From a checkpoint of a small contrastive image-text model.
Training: 7000 steps, batches of 128.
Data: trained on photos of plants and fungi (iNaturalist), 90422 training examples, 9.9 epochs.
Rows from block 3 of the text encoder of a small contrastive image-text model, named by matrix and row number. Rows with one number belong to one neuron. Each number is 128 + 32 x the weight over its row's rms, rounded and kept within 0 to 255. All counts start at 0. Numbers have three digits each.
After each neuron's rows are labels from the 100 texts, of 14976, where the neuron reaches its highest value: "tokens" is the input token at the peak. Only what is clearly more common there than usual is listed. The data: photos of plants and fungi (iNaturalist). In brackets: how many of the 100, against the usual share in percent.
# fc1: MLP up (text_encoder.blocks.3.mlp.fc1.weight, 768x192), inputs 96-191
# fc2: MLP down (text_encoder.blocks.3.mlp.fc2.weight, 192x768, transposed), outputs 96-191

fc1.533:096127180098103174075111136131120176078140116086190148134115104159079134158101107160085158102092173127087128155084130134145088136116055153096125085137109137139124075173151067178153137149108156159087142147180110133130162080103074082185090189198099088131145107120137125083101127087088134160
fc2.533:109151088119129125133099119154139106139137165130083159106178151115143102117125125119181093129140111084148136116117055137124168090168053148106117108108084099131147154139170139138141152105131176066137142134126132080112171115178151105095196121124198130155102147114100102151041184175099097138
tokens: "class" (39 vs 5.8); "cubs" (31 vs 0); "<end>" (30 vs 5.8)

fc1.248:109121059126145114121093156130138104140099128085178098100146091096139140149086100115161158161148078124142156152112116181149123132034108113160137175124083122234139161114125125110136152105165174148078074192108160076133181098126084185125097118195101170107111079107125185121109121127184117182
fc2.248:153093143131102144146151088123106102149136119176084121160125172126135161106147165159176096174081123151135075170140165125089153173109118082158118176114113106114125073061165101143065144140082113126163069132109154154145088164144149116135172178124194116093089108117069198108145120138074119133
tokens: "," (62 vs 17.4); "magnoliopsida" (31 vs 4.6)

fc1.317:113145117143084105128089192133152193161115134124192134089164122156091213131097085106175064162168110154119132111142119059152162116131060143111107155119108111095156121092111082123211141148160120133098167164117134186163105125087127173098189113125127114138122113145131028104159101147116156122
fc2.317:105119097059183119106141122146147128114150150134106135069124173146121125154142115163128112193142097095145129168106122107164097120112099118114118095150108054135164134141082135116146145148175043114087147147204172095118107084115111136100128075127123123130083141130168074122171101121111092137
tokens: "order" (39 vs 5.8); "<end>" (23 vs 5.8); "class" (18 vs 5.8)

fc1.713:145082115129107159107088148123135135090174173128101113131117137167140088157081157131135140105129095142168136134101184150085109090096100110176185169156164097149140170116130128158177149128142160113111103085086120149086163140146145110104109144147118105136109132145157190110123120131083142142
fc2.713:093150134118144129109129102148166128075147100117140143088140146185105076101083133126110067117104127084120119119107090083174113108092138212135144176093157084115177095150129118077144075143132185095174151133111122116137144160207079133146072161128117155084112106127134153145112158179098151111
tokens: ")" (75 vs 5.7); "<end>" (25 vs 5.8)

fc1.395:124154077132118184105096155115099141120131127112063142092056069139187131121096120132110132089095107165065136166111155075126174132099221127106079100126108159129127118129181138104085123140158090161099132099138100157165129132076152081088059167175095077065096176090137114099111140133116070157
fc2.395:089193146065095091241110122103114060139142128129168098131108149094133146093138120134114152101176100171102134099196156154152140119111113158153068097146123120106145176172168161132144090131154115097115133125137137134074144172104145130129172105109073132127208175142150117094110125123179124112
tokens: "butterfly" (48 vs 0); "fox" (31 vs 0); "(" (21 vs 5.7)

fc1.23:137150115138151136127116151182148132160199155068143154155121134112145160134100102133142061117124064151121145133123162102159141123127106176060104165123083093142121114148126117111102159124134093087077161111162116104137103127132131160184097162128056109106116118116165181184184145132150145095
fc2.23:129157193149139118105113171150104113143077065123121097143117179104120130166017058117143118088121137109156165146173175124156131155178108118058118073154113142189115109152105087075150183097119148138131160166095142077162111043110146145166043202137130128100139141079134128155122185106176154114
tokens: "butterfly" (43 vs 0); "poppy" (37 vs 0); "<end>" (20 vs 5.8)

fc1.702:103127194032108120176070136091081117145158087134172191125113079073142155114068164153181126136176152118095153077090123163101160142114147111124085144101127061095182112130069126091100175175099091175128140136096128134115164065192127117120124109115098127119161122098178084093146124138122165107
fc2.702:094095128165152145041163140182156146120104171170164133118154137126127146108138106094068123131166076040111128168127158134123076139068155119136144100167152179162109150059112184110158117062124198082093143145141125160107166206127110132107203135125134141130116127126108096186113114135086164102
tokens: "<end>" (100 vs 5.8)

fc1.305:108173138141131095102109132154091124108135188084147127072166116081140195122079135128081073148124079148157133154139152134138108172162142162123126098100158106110123127099099137129095125063112041161106115130113138127153147165158119161149142056143117088041130205109099149115142163112170096113
fc2.305:086190163132113117110106152071149080111128161083141174089193174109110188172051071123084134151128074140165164136164150117137086174149178098091109140119118117120125135162078176137107084094133136144118117072157126126150123142147107157114109127156092092121135216193151137154134157125162128087
tokens: "poppy" (37 vs 0); "fox" (31 vs 0); "firewheel" (20 vs 0); "butterfly" (12 vs 0)

fc1.739:129127099116123150108116132119141182147128155116177192126149116112112157096094107191069171175119117160164132141133183101183122186152063185187169127133073152074118140083087099079091137167119157122100169144090103115142176117085181116179158077120167060106174189160126126157160133130117150103
fc2.739:125149167072154149135150097108103122146125178073137160082134148098095119091050096169120158143133124039087161095135154094168094100136100157091167138097092153092147124156112171111100153082092177077099127106120081128094117191116100113122157169159051095127162168138138116095085186077156097137
tokens: "butterfly" (43 vs 0); "poppy" (37 vs 0); "firewheel" (20 vs 0)

fc1.757:097096171034162140167149112187104125108142116110148178145096115160106122115117098168145191133177126161135203109182166099157116111108090121134131165102112098199139112155119126110097142095132077138110098093121149129114126062148059175124166070182077147101101134169119087119137126129119134145
fc2.757:162129116180127126122163113151150130068104068109171102141082112112195138107146126130140038133141111187149178127140164083126092061163167112134167139148136200108112108147091158086093160126057131144172145080103189092146142108152170093112173104137107146062134142086064104104132114100123178157
tokens: "class" (41 vs 5.8); "<end>" (35 vs 5.8); "magnoliopsida" (24 vs 4.6)

fc1.37:114110161160105156073091157127163145109161116136190144101118142129126178160069103126167141100093128112131173154147098132173106082070182118177127120161126093118137142195134135130139166096162140117071104080085110123130118105110139121080072150128137149124118167159170139152137155076074116094
fc2.37:158132178151124090132139071072142140140149064157112171145202139157147142165103117159125160116123095069128174119110087126129128109179142145068167142096142181151141132182115127144102147193166142091083175095087043105130085156184121092149082111120110160090180149155086127087115180091143105048
tokens: "poppy" (37 vs 0); "fox" (31 vs 0); "firewheel" (20 vs 0); "<end>" (12 vs 5.8)

fc1.68:124146174190186103147120168141160123126120113148079086086087092074181135138129141176105093134111127101130160127150145129128156095086136087116169083210098125111136114169113149053205108112155107124180111141106148183210135114071121093127122147098122154116131107115139118103152113125115126161
fc2.68:185124163160091085098142180172116163171095086096086120111113111095119144166115123121160064072096159162132072134152143132119098125101121134137084119129107077070119153124076148023164168133171171148162127147074137149154173038111118176166171139091066117118152118137108116117145091123123121181
tokens: "cactaceae" (41 vs 0.2); "<end>" (39 vs 5.8); "class" (20 vs 5.8)

fc1.511:138114160125143100140115119122118100148175155072151199057185154049120142098089104155184131140111141125136116114146130148100140134093165154095126109156116174102085115140121098094131096113170131140133117138117134138129141125108124154085116098142131147104116152078179076160124063143140185151
fc2.511:104122120173210085111165127137155145140068117084093137159118108116140119197116143100075159157081128146114100108117092119144130100142066057179104183108130067151139104135170096111156154143195167075157146186111128173107055096129157152125099128211117083147104167123131083123151110148155240139
tokens: "cactaceae" (41 vs 0.2); "liliopsida" (30 vs 0.6); "<end>" (26 vs 5.8)

fc1.755:087095140136092110105093188102073127107127182146137131119079167150094137092148192150091159129110105160126181176128136104058091137094134136180163183142192079098203099101143176128126133110186126111164137128143165073088136128153108114068118121101152059089180075147105147114135144166144085140
fc2.755:109119103115153098115134125106120188104155105175146145172142087172187106097111071133118154079113132152119155113107148151178151145153116112143144111084149142104120128146111211139168101135136150137064139137093119125156151149070148100196139229173103140114089157166138207117153163175107157121
tokens: ")" (43 vs 5.7); "<end>" (36 vs 5.8)

fc1.197:121140096092087112085121173168157101155194147150116083090111070167150062158145133139145097109136146083121136066113141148119170081126109127153149104182115106088157143123137137194128115159057157150151127173102151184139118063115134131168096060117133174155103173155086184047160146117148118098
fc2.197:112123112139097139154083115163150108081118101089143096128151098202142154153143144068139153168149045104125146106132143128128158119136160135117146121137146107156131098181130129163179192104099057182147113109143108090163114103136177106073147155148115119111142099120137134131150134132122151113
tokens: "agaricomycetes" (39 vs 0.1); "magnoliopsida" (30 vs 4.6); "<end>" (25 vs 5.8)

fc1.127:067114185168174073086122134146119109123155094135140116120160146116123114114129145095186126121075115155129148090098092200110106122168133134136180173174111174096086163078083142109135182113129106176107153052050078176121099142164109187157135132147147121150193124094152064152137142165118180089
fc2.127:180105164105141079139145142143137131119133147172093110155173087124146103157165132117127183075053103083129134165114137093100094150069162124113086112079140140126140148131152134147133118093101164128147114106147121123124142136121115123120120167164139160091110059121080110151155153170071126125
tokens: "," (64 vs 17.4); "asterales" (20 vs 0.6); "<end>" (16 vs 5.8)

fc1.568:152197121162101136094152084163117161157130168106147149140172114153138163177092124119151090099132138130160137160158166181134095168132135153134088064184153137081100088147086090093126181139117130126106102080073079133105164125090147111118177152061146138116100191203126171137142081101115151144
fc2.568:100150136132106141113117137102109128117116076146162170100183147105111186217071128162077105152171209138147199131154141106136159130143134131078134088121129129088134177177106148117103064119111180118148197117123077070164134148109111104107056174131106149114166161174094116133136163108159110103
tokens: "poppy" (37 vs 0); "fox" (31 vs 0); "firewheel" (20 vs 0); "butterfly" (12 vs 0)

fc1.104:161152100153132135073112123148143164047090126072192140140122182155151114134057128095144164200121173096071149109108113097094098144114137093065103118129120146114096129104138127133112153106100136146129132154102148146120111134154126062139118099121170123103151166153158197175161088116146067147
fc2.104:107135101129174107165147160181178152105138050144112113116148130142113101086109166080168129101157113126180137132114135111172146101072123065176137141130115128124189136142115074077146133080143163146074109097128188103068093122098088146172146192072073150142141083168164118146138122137152179183
tokens: "vinca" (41 vs 0); "<end>" (36 vs 5.8); "geranium" (23 vs 0)

fc1.131:161142087168172144132102150161111112184117090086076108076113103081116165102121147169191101143128176111139135156105129097104101089141178158132087163125124083095135142114170102126040112100173183079144132153128098109138145094097107149149089081139077095077185179156129123103133149151052141169
fc2.131:124115102154101150128103100156058148196115107107097147142181089100115120134105155146158110117084176155184110106114126100212097140140135106078174154100111184111147127138146080087146100152105182064155125127165090140150121067165128148161115161153119124108196162101148141121125104129082126101
tokens: "liliopsida" (51 vs 0.6); "<end>" (49 vs 5.8)

fc1.29:140110137117144151112078146126140071145106099150126130109136115135095100170115165120145141139109173181194139119104131085155128143173130095133049131156106119146124131190147226131130156120177115071148110101068119135197170114119174131087175144170122154126111041099108142098146104094091172138
fc2.29:141117061163160122224195126166139122188186135133106162062104115073154158135166114130124160169101128114162107140145132147101096152103131142104117112116132138204144097190120123149140141167114091142153145055172075109093128123114089088139134148141134107130124103096134132147152147079133104196
tokens: "liliopsida" (59 vs 0.6); "<end>" (41 vs 5.8)

fc1.238:167125130176126086072086182136130102130118084140125109137105138113153055167121189103130089107138159156089113123143155117120121100127127119110109131089088140094136090149153137132144141113217117150122129179099159120162093103080155085168090115096109140129135086082120096106212164156148148109
fc2.238:126138125142129083182150142158146130136136134167108132107132177103103116069138128147161120157097110197158091132097135155142103116129173138157094157097118138099105074131163148076126136140184114076133139142098162094122105104048154103162203156099060093081159094084108072148137139127098177100
tokens: "order" (41 vs 5.8); "<end>" (31 vs 5.8); "liliopsida" (28 vs 0.6)

fc1.715:145131126132151125151126142192182082086091114138136097141147146162115164106128101152113149134153103110108115170132198114104083114102121149188098077169120161117141112115114128119158085175148142126108003113160083106196153131125096136134119129181129069132120134187094151149186134119126132164
fc2.715:109175152090127122096144165110109149120154123125081134099044078106102155145139102078104080109143108166108127044144094189137166140184138183129097184117097184146081143169105080058164112095106099077124149159121117053161140125153107143146163128048100154130085130114137090085102125082128129103
tokens: "," (40 vs 17.4); "viburnum" (36 vs 0); "<end>" (22 vs 5.8)

fc1.349:124133071149187085093146130082124098122125217133096137126153108185104154079113113089134122062095033120148155103110169111178156104124139093155127118186108181081080104101149154124074161119071151143149161115073168104143115109161115129122149120150043125105129147065137154178177133102163138098
fc2.349:089107128124114130166117163132129104096123083116135212094139111106170171135120135136170119109138143074121134138126105128154158124140138109060138128092149086124143100118133076146150106159158154129105172119149065141155114117119133153104120152116096102164145139147149092135126132161162109125
tokens: "family" (39 vs 5.8); ")" (29 vs 5.7)

fc1.437:149193161143118134192105196106097097115098107113088184156149136118071105106119128147102128133131133201060132156121142131209147122110179149150137107147136130097107092116126144082148138139157115083122168177121115142141097168125086113132091076122109062104146110174109140126107115108132181122
fc2.437:129117138158052088080129127162092187126114095123112174094171187140134109083111082171116109069137160161143113156126106146130149146149112209091114108152110145044114146156095127114199133149149076104142124171143168199114165116151137135095150167113085106117098116107062194147173090110105146174
tokens: "cactaceae" (68 vs 0.2); "<end>" (20 vs 5.8); "caryophyllales" (12 vs 0.4)

fc1.95:230186108125117164119149190124156197142174188144127102140119148104107127180118112134164099143146163129119109088121122078129084101148121157130123097118130110093151138171149148068124140083135195119111119057115111180181081119132194127122103133100162105159076115102110091150072072122113149092
fc2.95:138112149145213129169050130085122095128147134122129136101125101117154144138164176141100164126157118116147157096126052107093114112153115127119102165098117155112180116149151101136140139151148184080145147130087098085097209098161149113131100144155073149098170132074116062124152160090112105106
tokens: "elata" (40 vs 0); "<end>" (36 vs 5.8); "class" (24 vs 5.8)

fc1.9:129127172147188145089132156117141119055130143126145057069141167032170171137217196144154107125097126139122195123080127126133071106098140143126135113167125126180102114075144132170096059134103104170144177162154117132083156112101138041116164054126162106121156164220133149096152109122130089127
fc2.9:122133091156123081111085124123156110182132095098184171104124152105135136134094154110113095159170100124105082125151154136134157184156180083097106123174134134177180106119140120103135168114188081147088086125083163110176052216141167163130128148100021195162107133075153119157098071162133129135
tokens: "class" (38 vs 5.8); "pinopsida" (36 vs 0.2); "<end>" (26 vs 5.8)

fc1.56:141141128135101098108087145095104093093076122105120134092121130121108123111157099121113073120138084159052139163131154153125094130128112086126144153156091123131097130138078129120162118180134126108162111102071183091160178072074149117133181145116201116169129107156112073089167102117107074205
fc2.56:167110131107121107153187148132124133198158097219109133166142107070118159105055105142160192129143123189131149144140140091111126078128204095123090132137124151116157114115165144118096146059159116155099127087139158128125090105119103190184114127121163086086080103129141138107105124209132087128
tokens: "liliopsida" (51 vs 0.6); "<end>" (30 vs 5.8); "paloverde" (19 vs 0)

fc1.35:070137166131126130126143110173182107121163177146101145123169111139167075102068058133143093143100098140157177140162184137079102098180142122143075114147093121128091128107124141131134103116121105140130182130123149112143086112130106162147142112108151235120091145118154115138105083155103083097
fc2.35:137116168107154147124121121102129167179131148073183152130165106123137063147083138070132159187067123167152046116096168180157070132149165128137117119156075164168057115063137151135158164035121101150096103123146130166141097146101132154125129208095121146164110198159086048108125155129112121143
tokens: "magnoliopsida" (39 vs 4.6); "yucca" (29 vs 0.1)

fc1.752:092121128040133126084128164137193091103144045150095101188136133203096184180168109175142092121183148109125130134099134153117124054126079132120130064132106148111132202146121114163133149132148119072103172197137099195126132136128136085132138129048098158132118175136141130044148134179091099151
fc2.752:083081106157125111091123097151140099181145136166118093121137153143108135097136125063109117147073098141184117115123128125126217129110122132155154122124191078130153106163111060142173127070134085155146128076115110158139063091092187092049148099129156143149109067102082171155098134096153129142
tokens: "agaricomycetes" (39 vs 0.1); "<end>" (31 vs 5.8); "magnoliopsida" (30 vs 4.6)

fc1.692:164172114110188170132096115094178184118126104145122186123110135127102120145127042082165134163153111173183104178126138131146096145095114111140176111143095075121121148180157146098035118139075083088078127175103106127124143083178151093112078155150156093075164150122100122138126114088076096150
fc2.692:101102131099137089125133149117136156143130136124075163124134154092112130128099109163080138110123102125109071129188075083175147118144090179073138152124127123131132205144133092124135143188123134083112102129141132119060134114132177122126181139082138064091135159161110100129133124208142149096
tokens: "chicken" (39 vs 0); "rugosa" (23 vs 0); "gaillardia" (20 vs 0); "butterfly" (18 vs 0)

fc1.451:154146128152134085091119153202089189132140153067160090108160119130158122139079115088068105152113155094115148208148140118124115123100148140107115128178160097135136170157084114113062108177165184144150071127136137131177135118140119112146182111161136081205135153151141147140101179144118131131
fc2.451:169188125158093080083136111085090157129183112074146118106146157131161152118120101169140125136086108107101139157167149138207104104137172106144101125126120136137040143098074138091111153101105066132059161129105095136145143110197133153132038134161096174117135178104122114094146146092100033093
tokens: "prosopis" (37 vs 0); "<end>" (26 vs 5.8); "(" (21 vs 5.7); "poppy" (16 vs 0)

fc1.312:130184098108143078114115096136124169140139142046144125107160136106117145140076122122119115150116063109164128094138155120101096191162130171100147019193141092114156129116119131072101178102132159156142103075066107151140159073097083098167112093108150157119165133125147134123144139118085121121
fc2.312:139142085088047120100072158140143129071117111133163187080165121129151201137075170142145065142145141083141144100154142131169141133154132118121138089170160113093084135107100118095195100143148150117133138127091109069185104156150164145087084118162064121076169140133125112124158156111082067075
tokens: "elata" (40 vs 0); ")" (30 vs 5.7); "<end>" (28 vs 5.8)

fc1.368:133135125149091093138097113145088112123118141125138121164086181122055101094122097156161081065063177152102121166077156151102156121108135069121080118126147171211121090155157123129105147115127148074127143123074133170163133116139092110107131113103156129135123072137183102176111145168148092051
fc2.368:172123216097137157181091051134152140154100122108100095149108153146068129203137055130151139148072176177089071141104146119148151126135106062144149090107127144172082113066129095150133089084191120116121091101137088151110107122175110144156075124171134138107128077149178156067086144131148153159
tokens: "<end>" (100 vs 5.8)

fc1.588:143116164089161044079134087169127091132117085175080169144181106165095140121076079126110160153092136082122125159156177126112146116170156080116101129112138127120161126166107095120069063177100112059110085119132128122111136110194107155096114145172136056130096147122114117133122145142122105192
fc2.588:170115214113149126104085195104116126092140106137065162128125119181075141065113129142102181105153145110126166082097149115119134110180075089088133155142162117134182156150124180116106161168142126074128152162128123146092146128159172131152090180086129095128159141128090151145061132123152149186
tokens: "<end>" (100 vs 5.8)

fc1.728:071116163117095188120103159159091155108132124149120154109160144126114119148098120171081083149160219142083084156161082149118097129100150151074114090126045145169127103111110131140083096160127172112093151141152188178132122111070103138097105183137149128135125108098127113130097133151115168096
fc2.728:178134143145092091141127105049127076111146128116134129139131075125080154114132106156177159160153154115171149113098129107195125081180171164143065115135099119172108129092143122078188151118137123168197153125143095138120121140147150095171128133145129124109147162135119164140136130134116116129
tokens: "family" (35 vs 5.8); "<end>" (23 vs 5.8); "ferocactus" (20 vs 0)

fc1.181:175151121112100127086074118104132092124154148156173204150126135144161145173076141104101095122144075059135153117149105142151161117134095137113159091094102165129133115137072133144101150160083123096158148194163122153163150140107151096114135086151173170137150117138126138071134107142081065160
fc2.181:097125133184132127104147118138110136185113098151109080213119141106131141089131127173043155125121143140148084158108109168134154140179093146123141089173112101202101064081142097122116098098149097132094130130156100124149131122181126123050132125105178134172137083125113090164122083165141106153
tokens: "agaricomycetes" (75 vs 0.1); "<end>" (25 vs 5.8)

fc1.416:100101151113152121111082142133143127113164082086155129086155196123101127106113077160115124218082088135126123141158113117138142118168096135105115096110124100157128057134113103147143068065137087128149058145167123172115109121121122169121148126147170097049135107142075154088134107171142100125
fc2.416:151136144092124079130154118116125132155136074081141117070064137095123149118117121147162094125134113124141109159165128148110076085144150189158151041077130129125109143148082084040134188113156169126156146181088119192102140114129164075128118162106081066112107153175167170067114115079149078117
tokens: "cactaceae" (35 vs 0.2); "liliopsida" (22 vs 0.6); "(" (21 vs 5.7)

fc1.228:144115136105155080154099134136121161120157138129133134116104121054167105079171146169103186121152193109152182117127104130047156119101100135172096071160147109161175154127127140127030145101094135140119200131128095137113175158127151141146130149193193089127121083158145141108132162123135136102
fc2.228:148132165144126151139174141149102037124096084116159140154090113117169185180158096047186102149139074124145124123062130132120146164158185122154121105101155127166160157122153157063161115157145149149203113145106109115121081173155186153107170093102066126121097149164198119145143118096099101133
tokens: "(" (54 vs 5.7); "<end>" (25 vs 5.8)

fc1.304:113145161132182152113088147097128093139118162161194096140099108135137127153116110129164155089129169101161175124089089151089148074101101119153101127188149110161174179144125103030043140113119154090119087158116130122122177130126136135177131196145094105144084133161131122139081100109091123124
fc2.304:187081189106119130096146125143116109172114144112106108145103134118149186156140119110097108190134077103125124155119123113120149160225106110131143195063129140129168097141154118133195199127169160145213103102150142122127105132175127179113113127127141151096149132096132111168141054154121131142
tokens: "magnoliopsida" (50 vs 4.6); "<end>" (50 vs 5.8)

fc1.685:065101102097163081121070109164154183108088170191088160122155074095160120094119104079085057137153143164169068113136138116105142111108134133182089134143148155150089092099103187145085136137122168143110122135123156116148046100121082127121145145149128103141160141142144124101105125141063139097
fc2.685:164154107107137078130074128089157117111150170132121107096097119079162124084150169151101193071082128183122093063103062161155153140135177147114091143129123128131062110118119113163163148160161143132093133118123101143128115130136162117121174154098161112083099122098082129137102147148110134172
tokens: "chicken" (39 vs 0); "family" (32 vs 5.8); "<end>" (20 vs 5.8)

fc1.123:136057150124177127121139118083095045138131149088108166162093125062154127161150141100188136125133153164184112131131124132139127114129123134126125100126099136163139135186175120146096143154149098148094138115070072148176110170149142130128056132119129220107063140115133100138157163154074167118
fc2.123:126084123065096125167092089124122127158156112119106106133157144107141136084130124097142112108071085208136099102099102131134047131186140138125117152170192207108104109151168113099177140123142161172105146101166082124145088123114135124102120110132161092131141159147099130085135149138168091101
tokens: "," (66 vs 17.4); "<end>" (34 vs 5.8)

fc1.401:124139132096103135145131191133108125100101135145141165114109094118124160134111147162129103154179164110092158189135110162157134114127125155044148096148097145119139126178144061083114069124131203134133147150124164131108111109116084130121145128116087142116174114112097136144058160192170045119
fc2.401:156155114118122119110161124171093122113102173110153092180114142162144160088092211166106118140185149152100119102172133120121141126053139154178117091209135188109127103115099111168138142134169150132149135092132179166177125142136073114170137074094108193085162110109095098137152153123114081130
tokens: "agaricomycetes" (38 vs 0.1); "<end>" (36 vs 5.8); ")" (26 vs 5.7)

fc1.502:143130077133112089064127146171109189103143069147109140149134167124098151156152178138114173139173209155089095134096141112078123112072149107170112062112143123100153147120110139173130180149073150095104124116175099086102144147138115112170119137121072107104110178199116112117111129120084100135
fc2.502:088095144113105182111102147113167170135132145119104144134145165117145126144104098086144117090124141143085092124092086093119085169109156103148170105139095156099174105149121192142113124141122142128136119066150113182072167154103079132100086130087114177121080126117110204112177138188188143130
tokens: "caryophyllales" (59 vs 0.4); "<end>" (41 vs 5.8)

fc1.70:125119209145115095068083107156172148097086092063069133128158108121092086092110171128156172103100099140107138126070135070172111157103092087103118150120151173102133181116121128130095123102095202116123106114084110109079065139123118137134170114095133078121139110140074185081137157087153160104
fc2.70:101140125102115175107086101069111069118165150183173097119131170130105172066104149112148051143191155155128127111192095142090148147078184125156134122163101056123109113173158118116157131161113080078071162190163130125113141140141125131112083139130175143122105139145171102113167166136094056124
tokens: "caryophyllales" (29 vs 0.4); "order" (20 vs 5.8); "magnoliopsida" (17 vs 4.6); "agaricomycetes" (13 vs 0.1)

fc1.172:141117108096122188116151167156104151041151148190142161169095061110199152135136142170105150147139179167102137116158132125118186109131155137118126072173087140130126151075139131114125130150119136120055124084209139174162147171055072125066073091108083114162107116108134116133150118100144142119
fc2.172:115133119120110118105167128146087118140106095125135105112169121117146095118191144145142161114121083169102209082150155077154098096145146156080079094192127183161089141090162070159138091145173151131117148147145095110112156106158113150116134074054107092145097110097169152119085114139163171133
tokens: "<end>" (68 vs 5.8)

fc1.706:093170106099099151069098102121106156107184148131161154098173122133144136110061159081151185159179147138153130143116203151164105149122105169149144125096098132109159150151199187071123120115130063142093064107123116153118150094149127133106104128129102076126099166109141115094163148040138179116
fc2.706:114128163160120124120147143134150074138127131158146184138175169145096121102121112191148052137121154066122108130122132087107111156143103129134107112126136133108169097187146195150156121134148143071144144117163150139045151151133107167100090121066097107164185205126095090125165128112102100131
tokens: "poppy" (37 vs 0); "candy" (35 vs 0); "firewheel" (20 vs 0); "fox" (8 vs 0)

fc1.513:136152104120112146091119080158114101074163172136129131108159109153146122123057103107123113132112121165136156138162179162135121139076112140173120139138136144172101121113121085114071159113114006158129159139103064090133178133087129138081109101096090049094143181128097130126145123117162147151
fc2.513:139126150137119129129114116123142119113184172134136140157166099103138181142148074164109202105126173084129114120163122089126111122187157179125096122126157122117104142118115135082104151110119177124120123142208154171067130151102120152068133151109157158108171198109111094161093176140154129112
tokens: "poppy" (37 vs 0); "fox" (31 vs 0); "firewheel" (20 vs 0); "liliopsida" (12 vs 0.6)

fc1.733:158068115133128155110151078126103152076080161197088139122167134098134098120157162120125133121156155085085144106109157071142155121102137124101137101126085143177116149161131132153149082115092149132181177165118156119120114152083120104153122134183145100142122113091177193176088160118097127127
fc2.733:095095082146139092125098130169079119144144057126064190076211106138144116164169106080145153190113133132101142123070127117154123120155113157126117148168165068185170113150133096159140125179169164139125139112073107119136114139141110145172094157151100138109089118072147082183129116175165134137
tokens: "family" (34 vs 5.8); "apocynaceae" (21 vs 0.1); "magnoliopsida" (20 vs 4.6)

fc1.285:198162067163126103153031164084184140110149104123107098099077159116110108141134191114101134154125116127183070130094093091155083088185074083150204096110139136125124143124131142114160199133118116085121115087088119187120133117149135079132102123162142157094132161056162181056144169135118100093
fc2.285:155118059147141211169131151160109117123142170132093147125122118111135105114163131104114076114101164138233103140156131128091116101150165138081088048133108132108150121157146125147100120132052213097109090121144128122112124113100131133154146120136084110070094156121130159087157106095105129112
tokens: "liliopsida" (59 vs 0.6); "<end>" (41 vs 5.8)

fc1.628:174091136136060115124110151149117106172144164029110115154093146114144159089058155137110139135150123130171157208174123131167140174143147132088145121127172135047126123132108118121082159133123131101066077083070064131167137151104164143088143032129118100129161177200111157147126148070082103098
fc2.628:094136101148120120146100147100130115084139124062157132110147085095136204090083133107090152136151129106110204137144150113125118184163139152056159148108165134084126108137163146072149089096149196128113178108074084097146107160149173132056168106138069074050155161170107151152148147111116077066
tokens: "poppy" (37 vs 0); "<end>" (37 vs 5.8); "firewheel" (20 vs 0)

fc1.526:153128136103173146085061104124127133055064151140050186156173124087113099066110126107155128144102125100101144135208111120143127076149154118116169137104076122101080162124149104130139124181102075146186140081112128147177134155137103125063091072188126123158122100148149155128090124145116154158
fc2.526:158138149123097077096175066148116097127123097194154108167163102156074139188124133137155155151083144157138132143101132149139119123099188133125145160140187083159104106129171123152140097154158119077160138111098128136112104139128118090181168129102202133093142085150143056140124130132143125112
tokens: "," (41 vs 17.4); "<end>" (41 vs 5.8); "order" (18 vs 5.8)

fc1.77:151123087089148094152105113116125136088131157153109154067121074161082157161174184148126149096148214105147121100123173157106121135163113149114152090163147128142151155132068124075105111176075132122177143158132156119102084078147139079132089138189195104125141115081185125113101157093102098139
fc2.77:128122098121092085089126092080124115101147106085078180130184182215104095147130120126042102110123103086169127170081162147089129117148118098055121163126149124145101123138162153150133143117145086156144113123101151196136119135131176146144109137134124093074120122132149122155145133116163137174
tokens: ")" (50 vs 5.7); "(" (31 vs 5.7); "<end>" (19 vs 5.8)

fc1.369:149158135136102102080116181119142128057128127153153140129148104191138129124090080094091135199101145169078152165138125171106136154149155110180083140164138186092159124117180095155137148141087126097131085146148164164156078096128137156035093120105101129101113163136120167128122130108139182104
fc2.369:115069137135132118110129111111165119098098128143136147124138041166134147051089081156078131158148190192091129182080095099167119173121116139158055151138120155095139063094186114091154156163112094101139193152095190154131128143126150143064132102120146092037109076127115147140173143157118123137
tokens: "<end>" (100 vs 5.8)

fc1.522:174154147125072130160134132097099119134185176148090200149106142119110162136091173124114139088182164136152149128143116155145116075159166186118092131120176119105120074153123093091118102154121017120097103083129069108077122143119104085086118131091068132121064151126085104183146153082130125142
fc2.522:136100134117093159112103093136086153108077125185099124121163138104132136127190073121122141086130115147161143198144102142116096129175086146151174125106130129102150171167126140130116123137091214109142146097145122187102085133188166124079141165114144119113182177187108126073099126078076057138
tokens: "poppy" (37 vs 0); "<end>" (32 vs 5.8); "rugosa" (23 vs 0); "firewheel" (8 vs 0)

fc1.166:134125151181178054153179165120168152146086152173132145156115134139143100067092096105125141168135068131124176109140146069126125170207135134113110141118120151134142062157110151121068179144149065110142156063131157145130122140108123118072190180132093074132151154084105121127117132157134142109
fc2.166:101138151128119118106146116126067130117139077137147128100154123143046152123090093146109128172109171153130156144059092114111157167155127161109151162067151118162047174174111144124120161124152120085102186128132115090106054133105142123142054147155140065096146128163088049130149189093109105172
tokens: "laetiporus" (39 vs 0); "order" (29 vs 5.8); "<end>" (27 vs 5.8)

fc1.499:135125132076078078145142145131112180108126144135138110128147149124148138145107116100123199175122145113172168115072127115215042035142117118116082163146169130072105143126119109152086142136103134160154142120102168171155106158130082135124133153122158081127107127152150083190172110128118098053
fc2.499:111098084161149156135139125180097113160163163150071090103114166200159105092169115067159139069136115109116110166153073172115191157128132139155105142119154072179151172071138080122117099121178125097103159123140154141115153097118160126132160069129143144040069100101133115169124096117095110128
tokens: "," (56 vs 17.4); "<end>" (28 vs 5.8); "order" (16 vs 5.8)

fc1.306:163132107157197147171130174104116135092118123118110085163136108112118063072165150086119107135150124130099152103093141101127131133123138126095113143091094175139132119136145127141103155122154153084121121116094154117135140114138134123107101109157131074094140129109108146161131107147147144099
fc2.306:120139112113151111083162102123177130106107160098132173083102073162131125120152217114076118114138141114111153099121067120038095116155119146144130110128132131143123114183134130153083074113152154124149033184105103090103119108111108088095125072135104130070078123148120112137143154177102166182
tokens: "liliopsida" (48 vs 0.6); "<end>" (27 vs 5.8); "asparagales" (25 vs 0.3)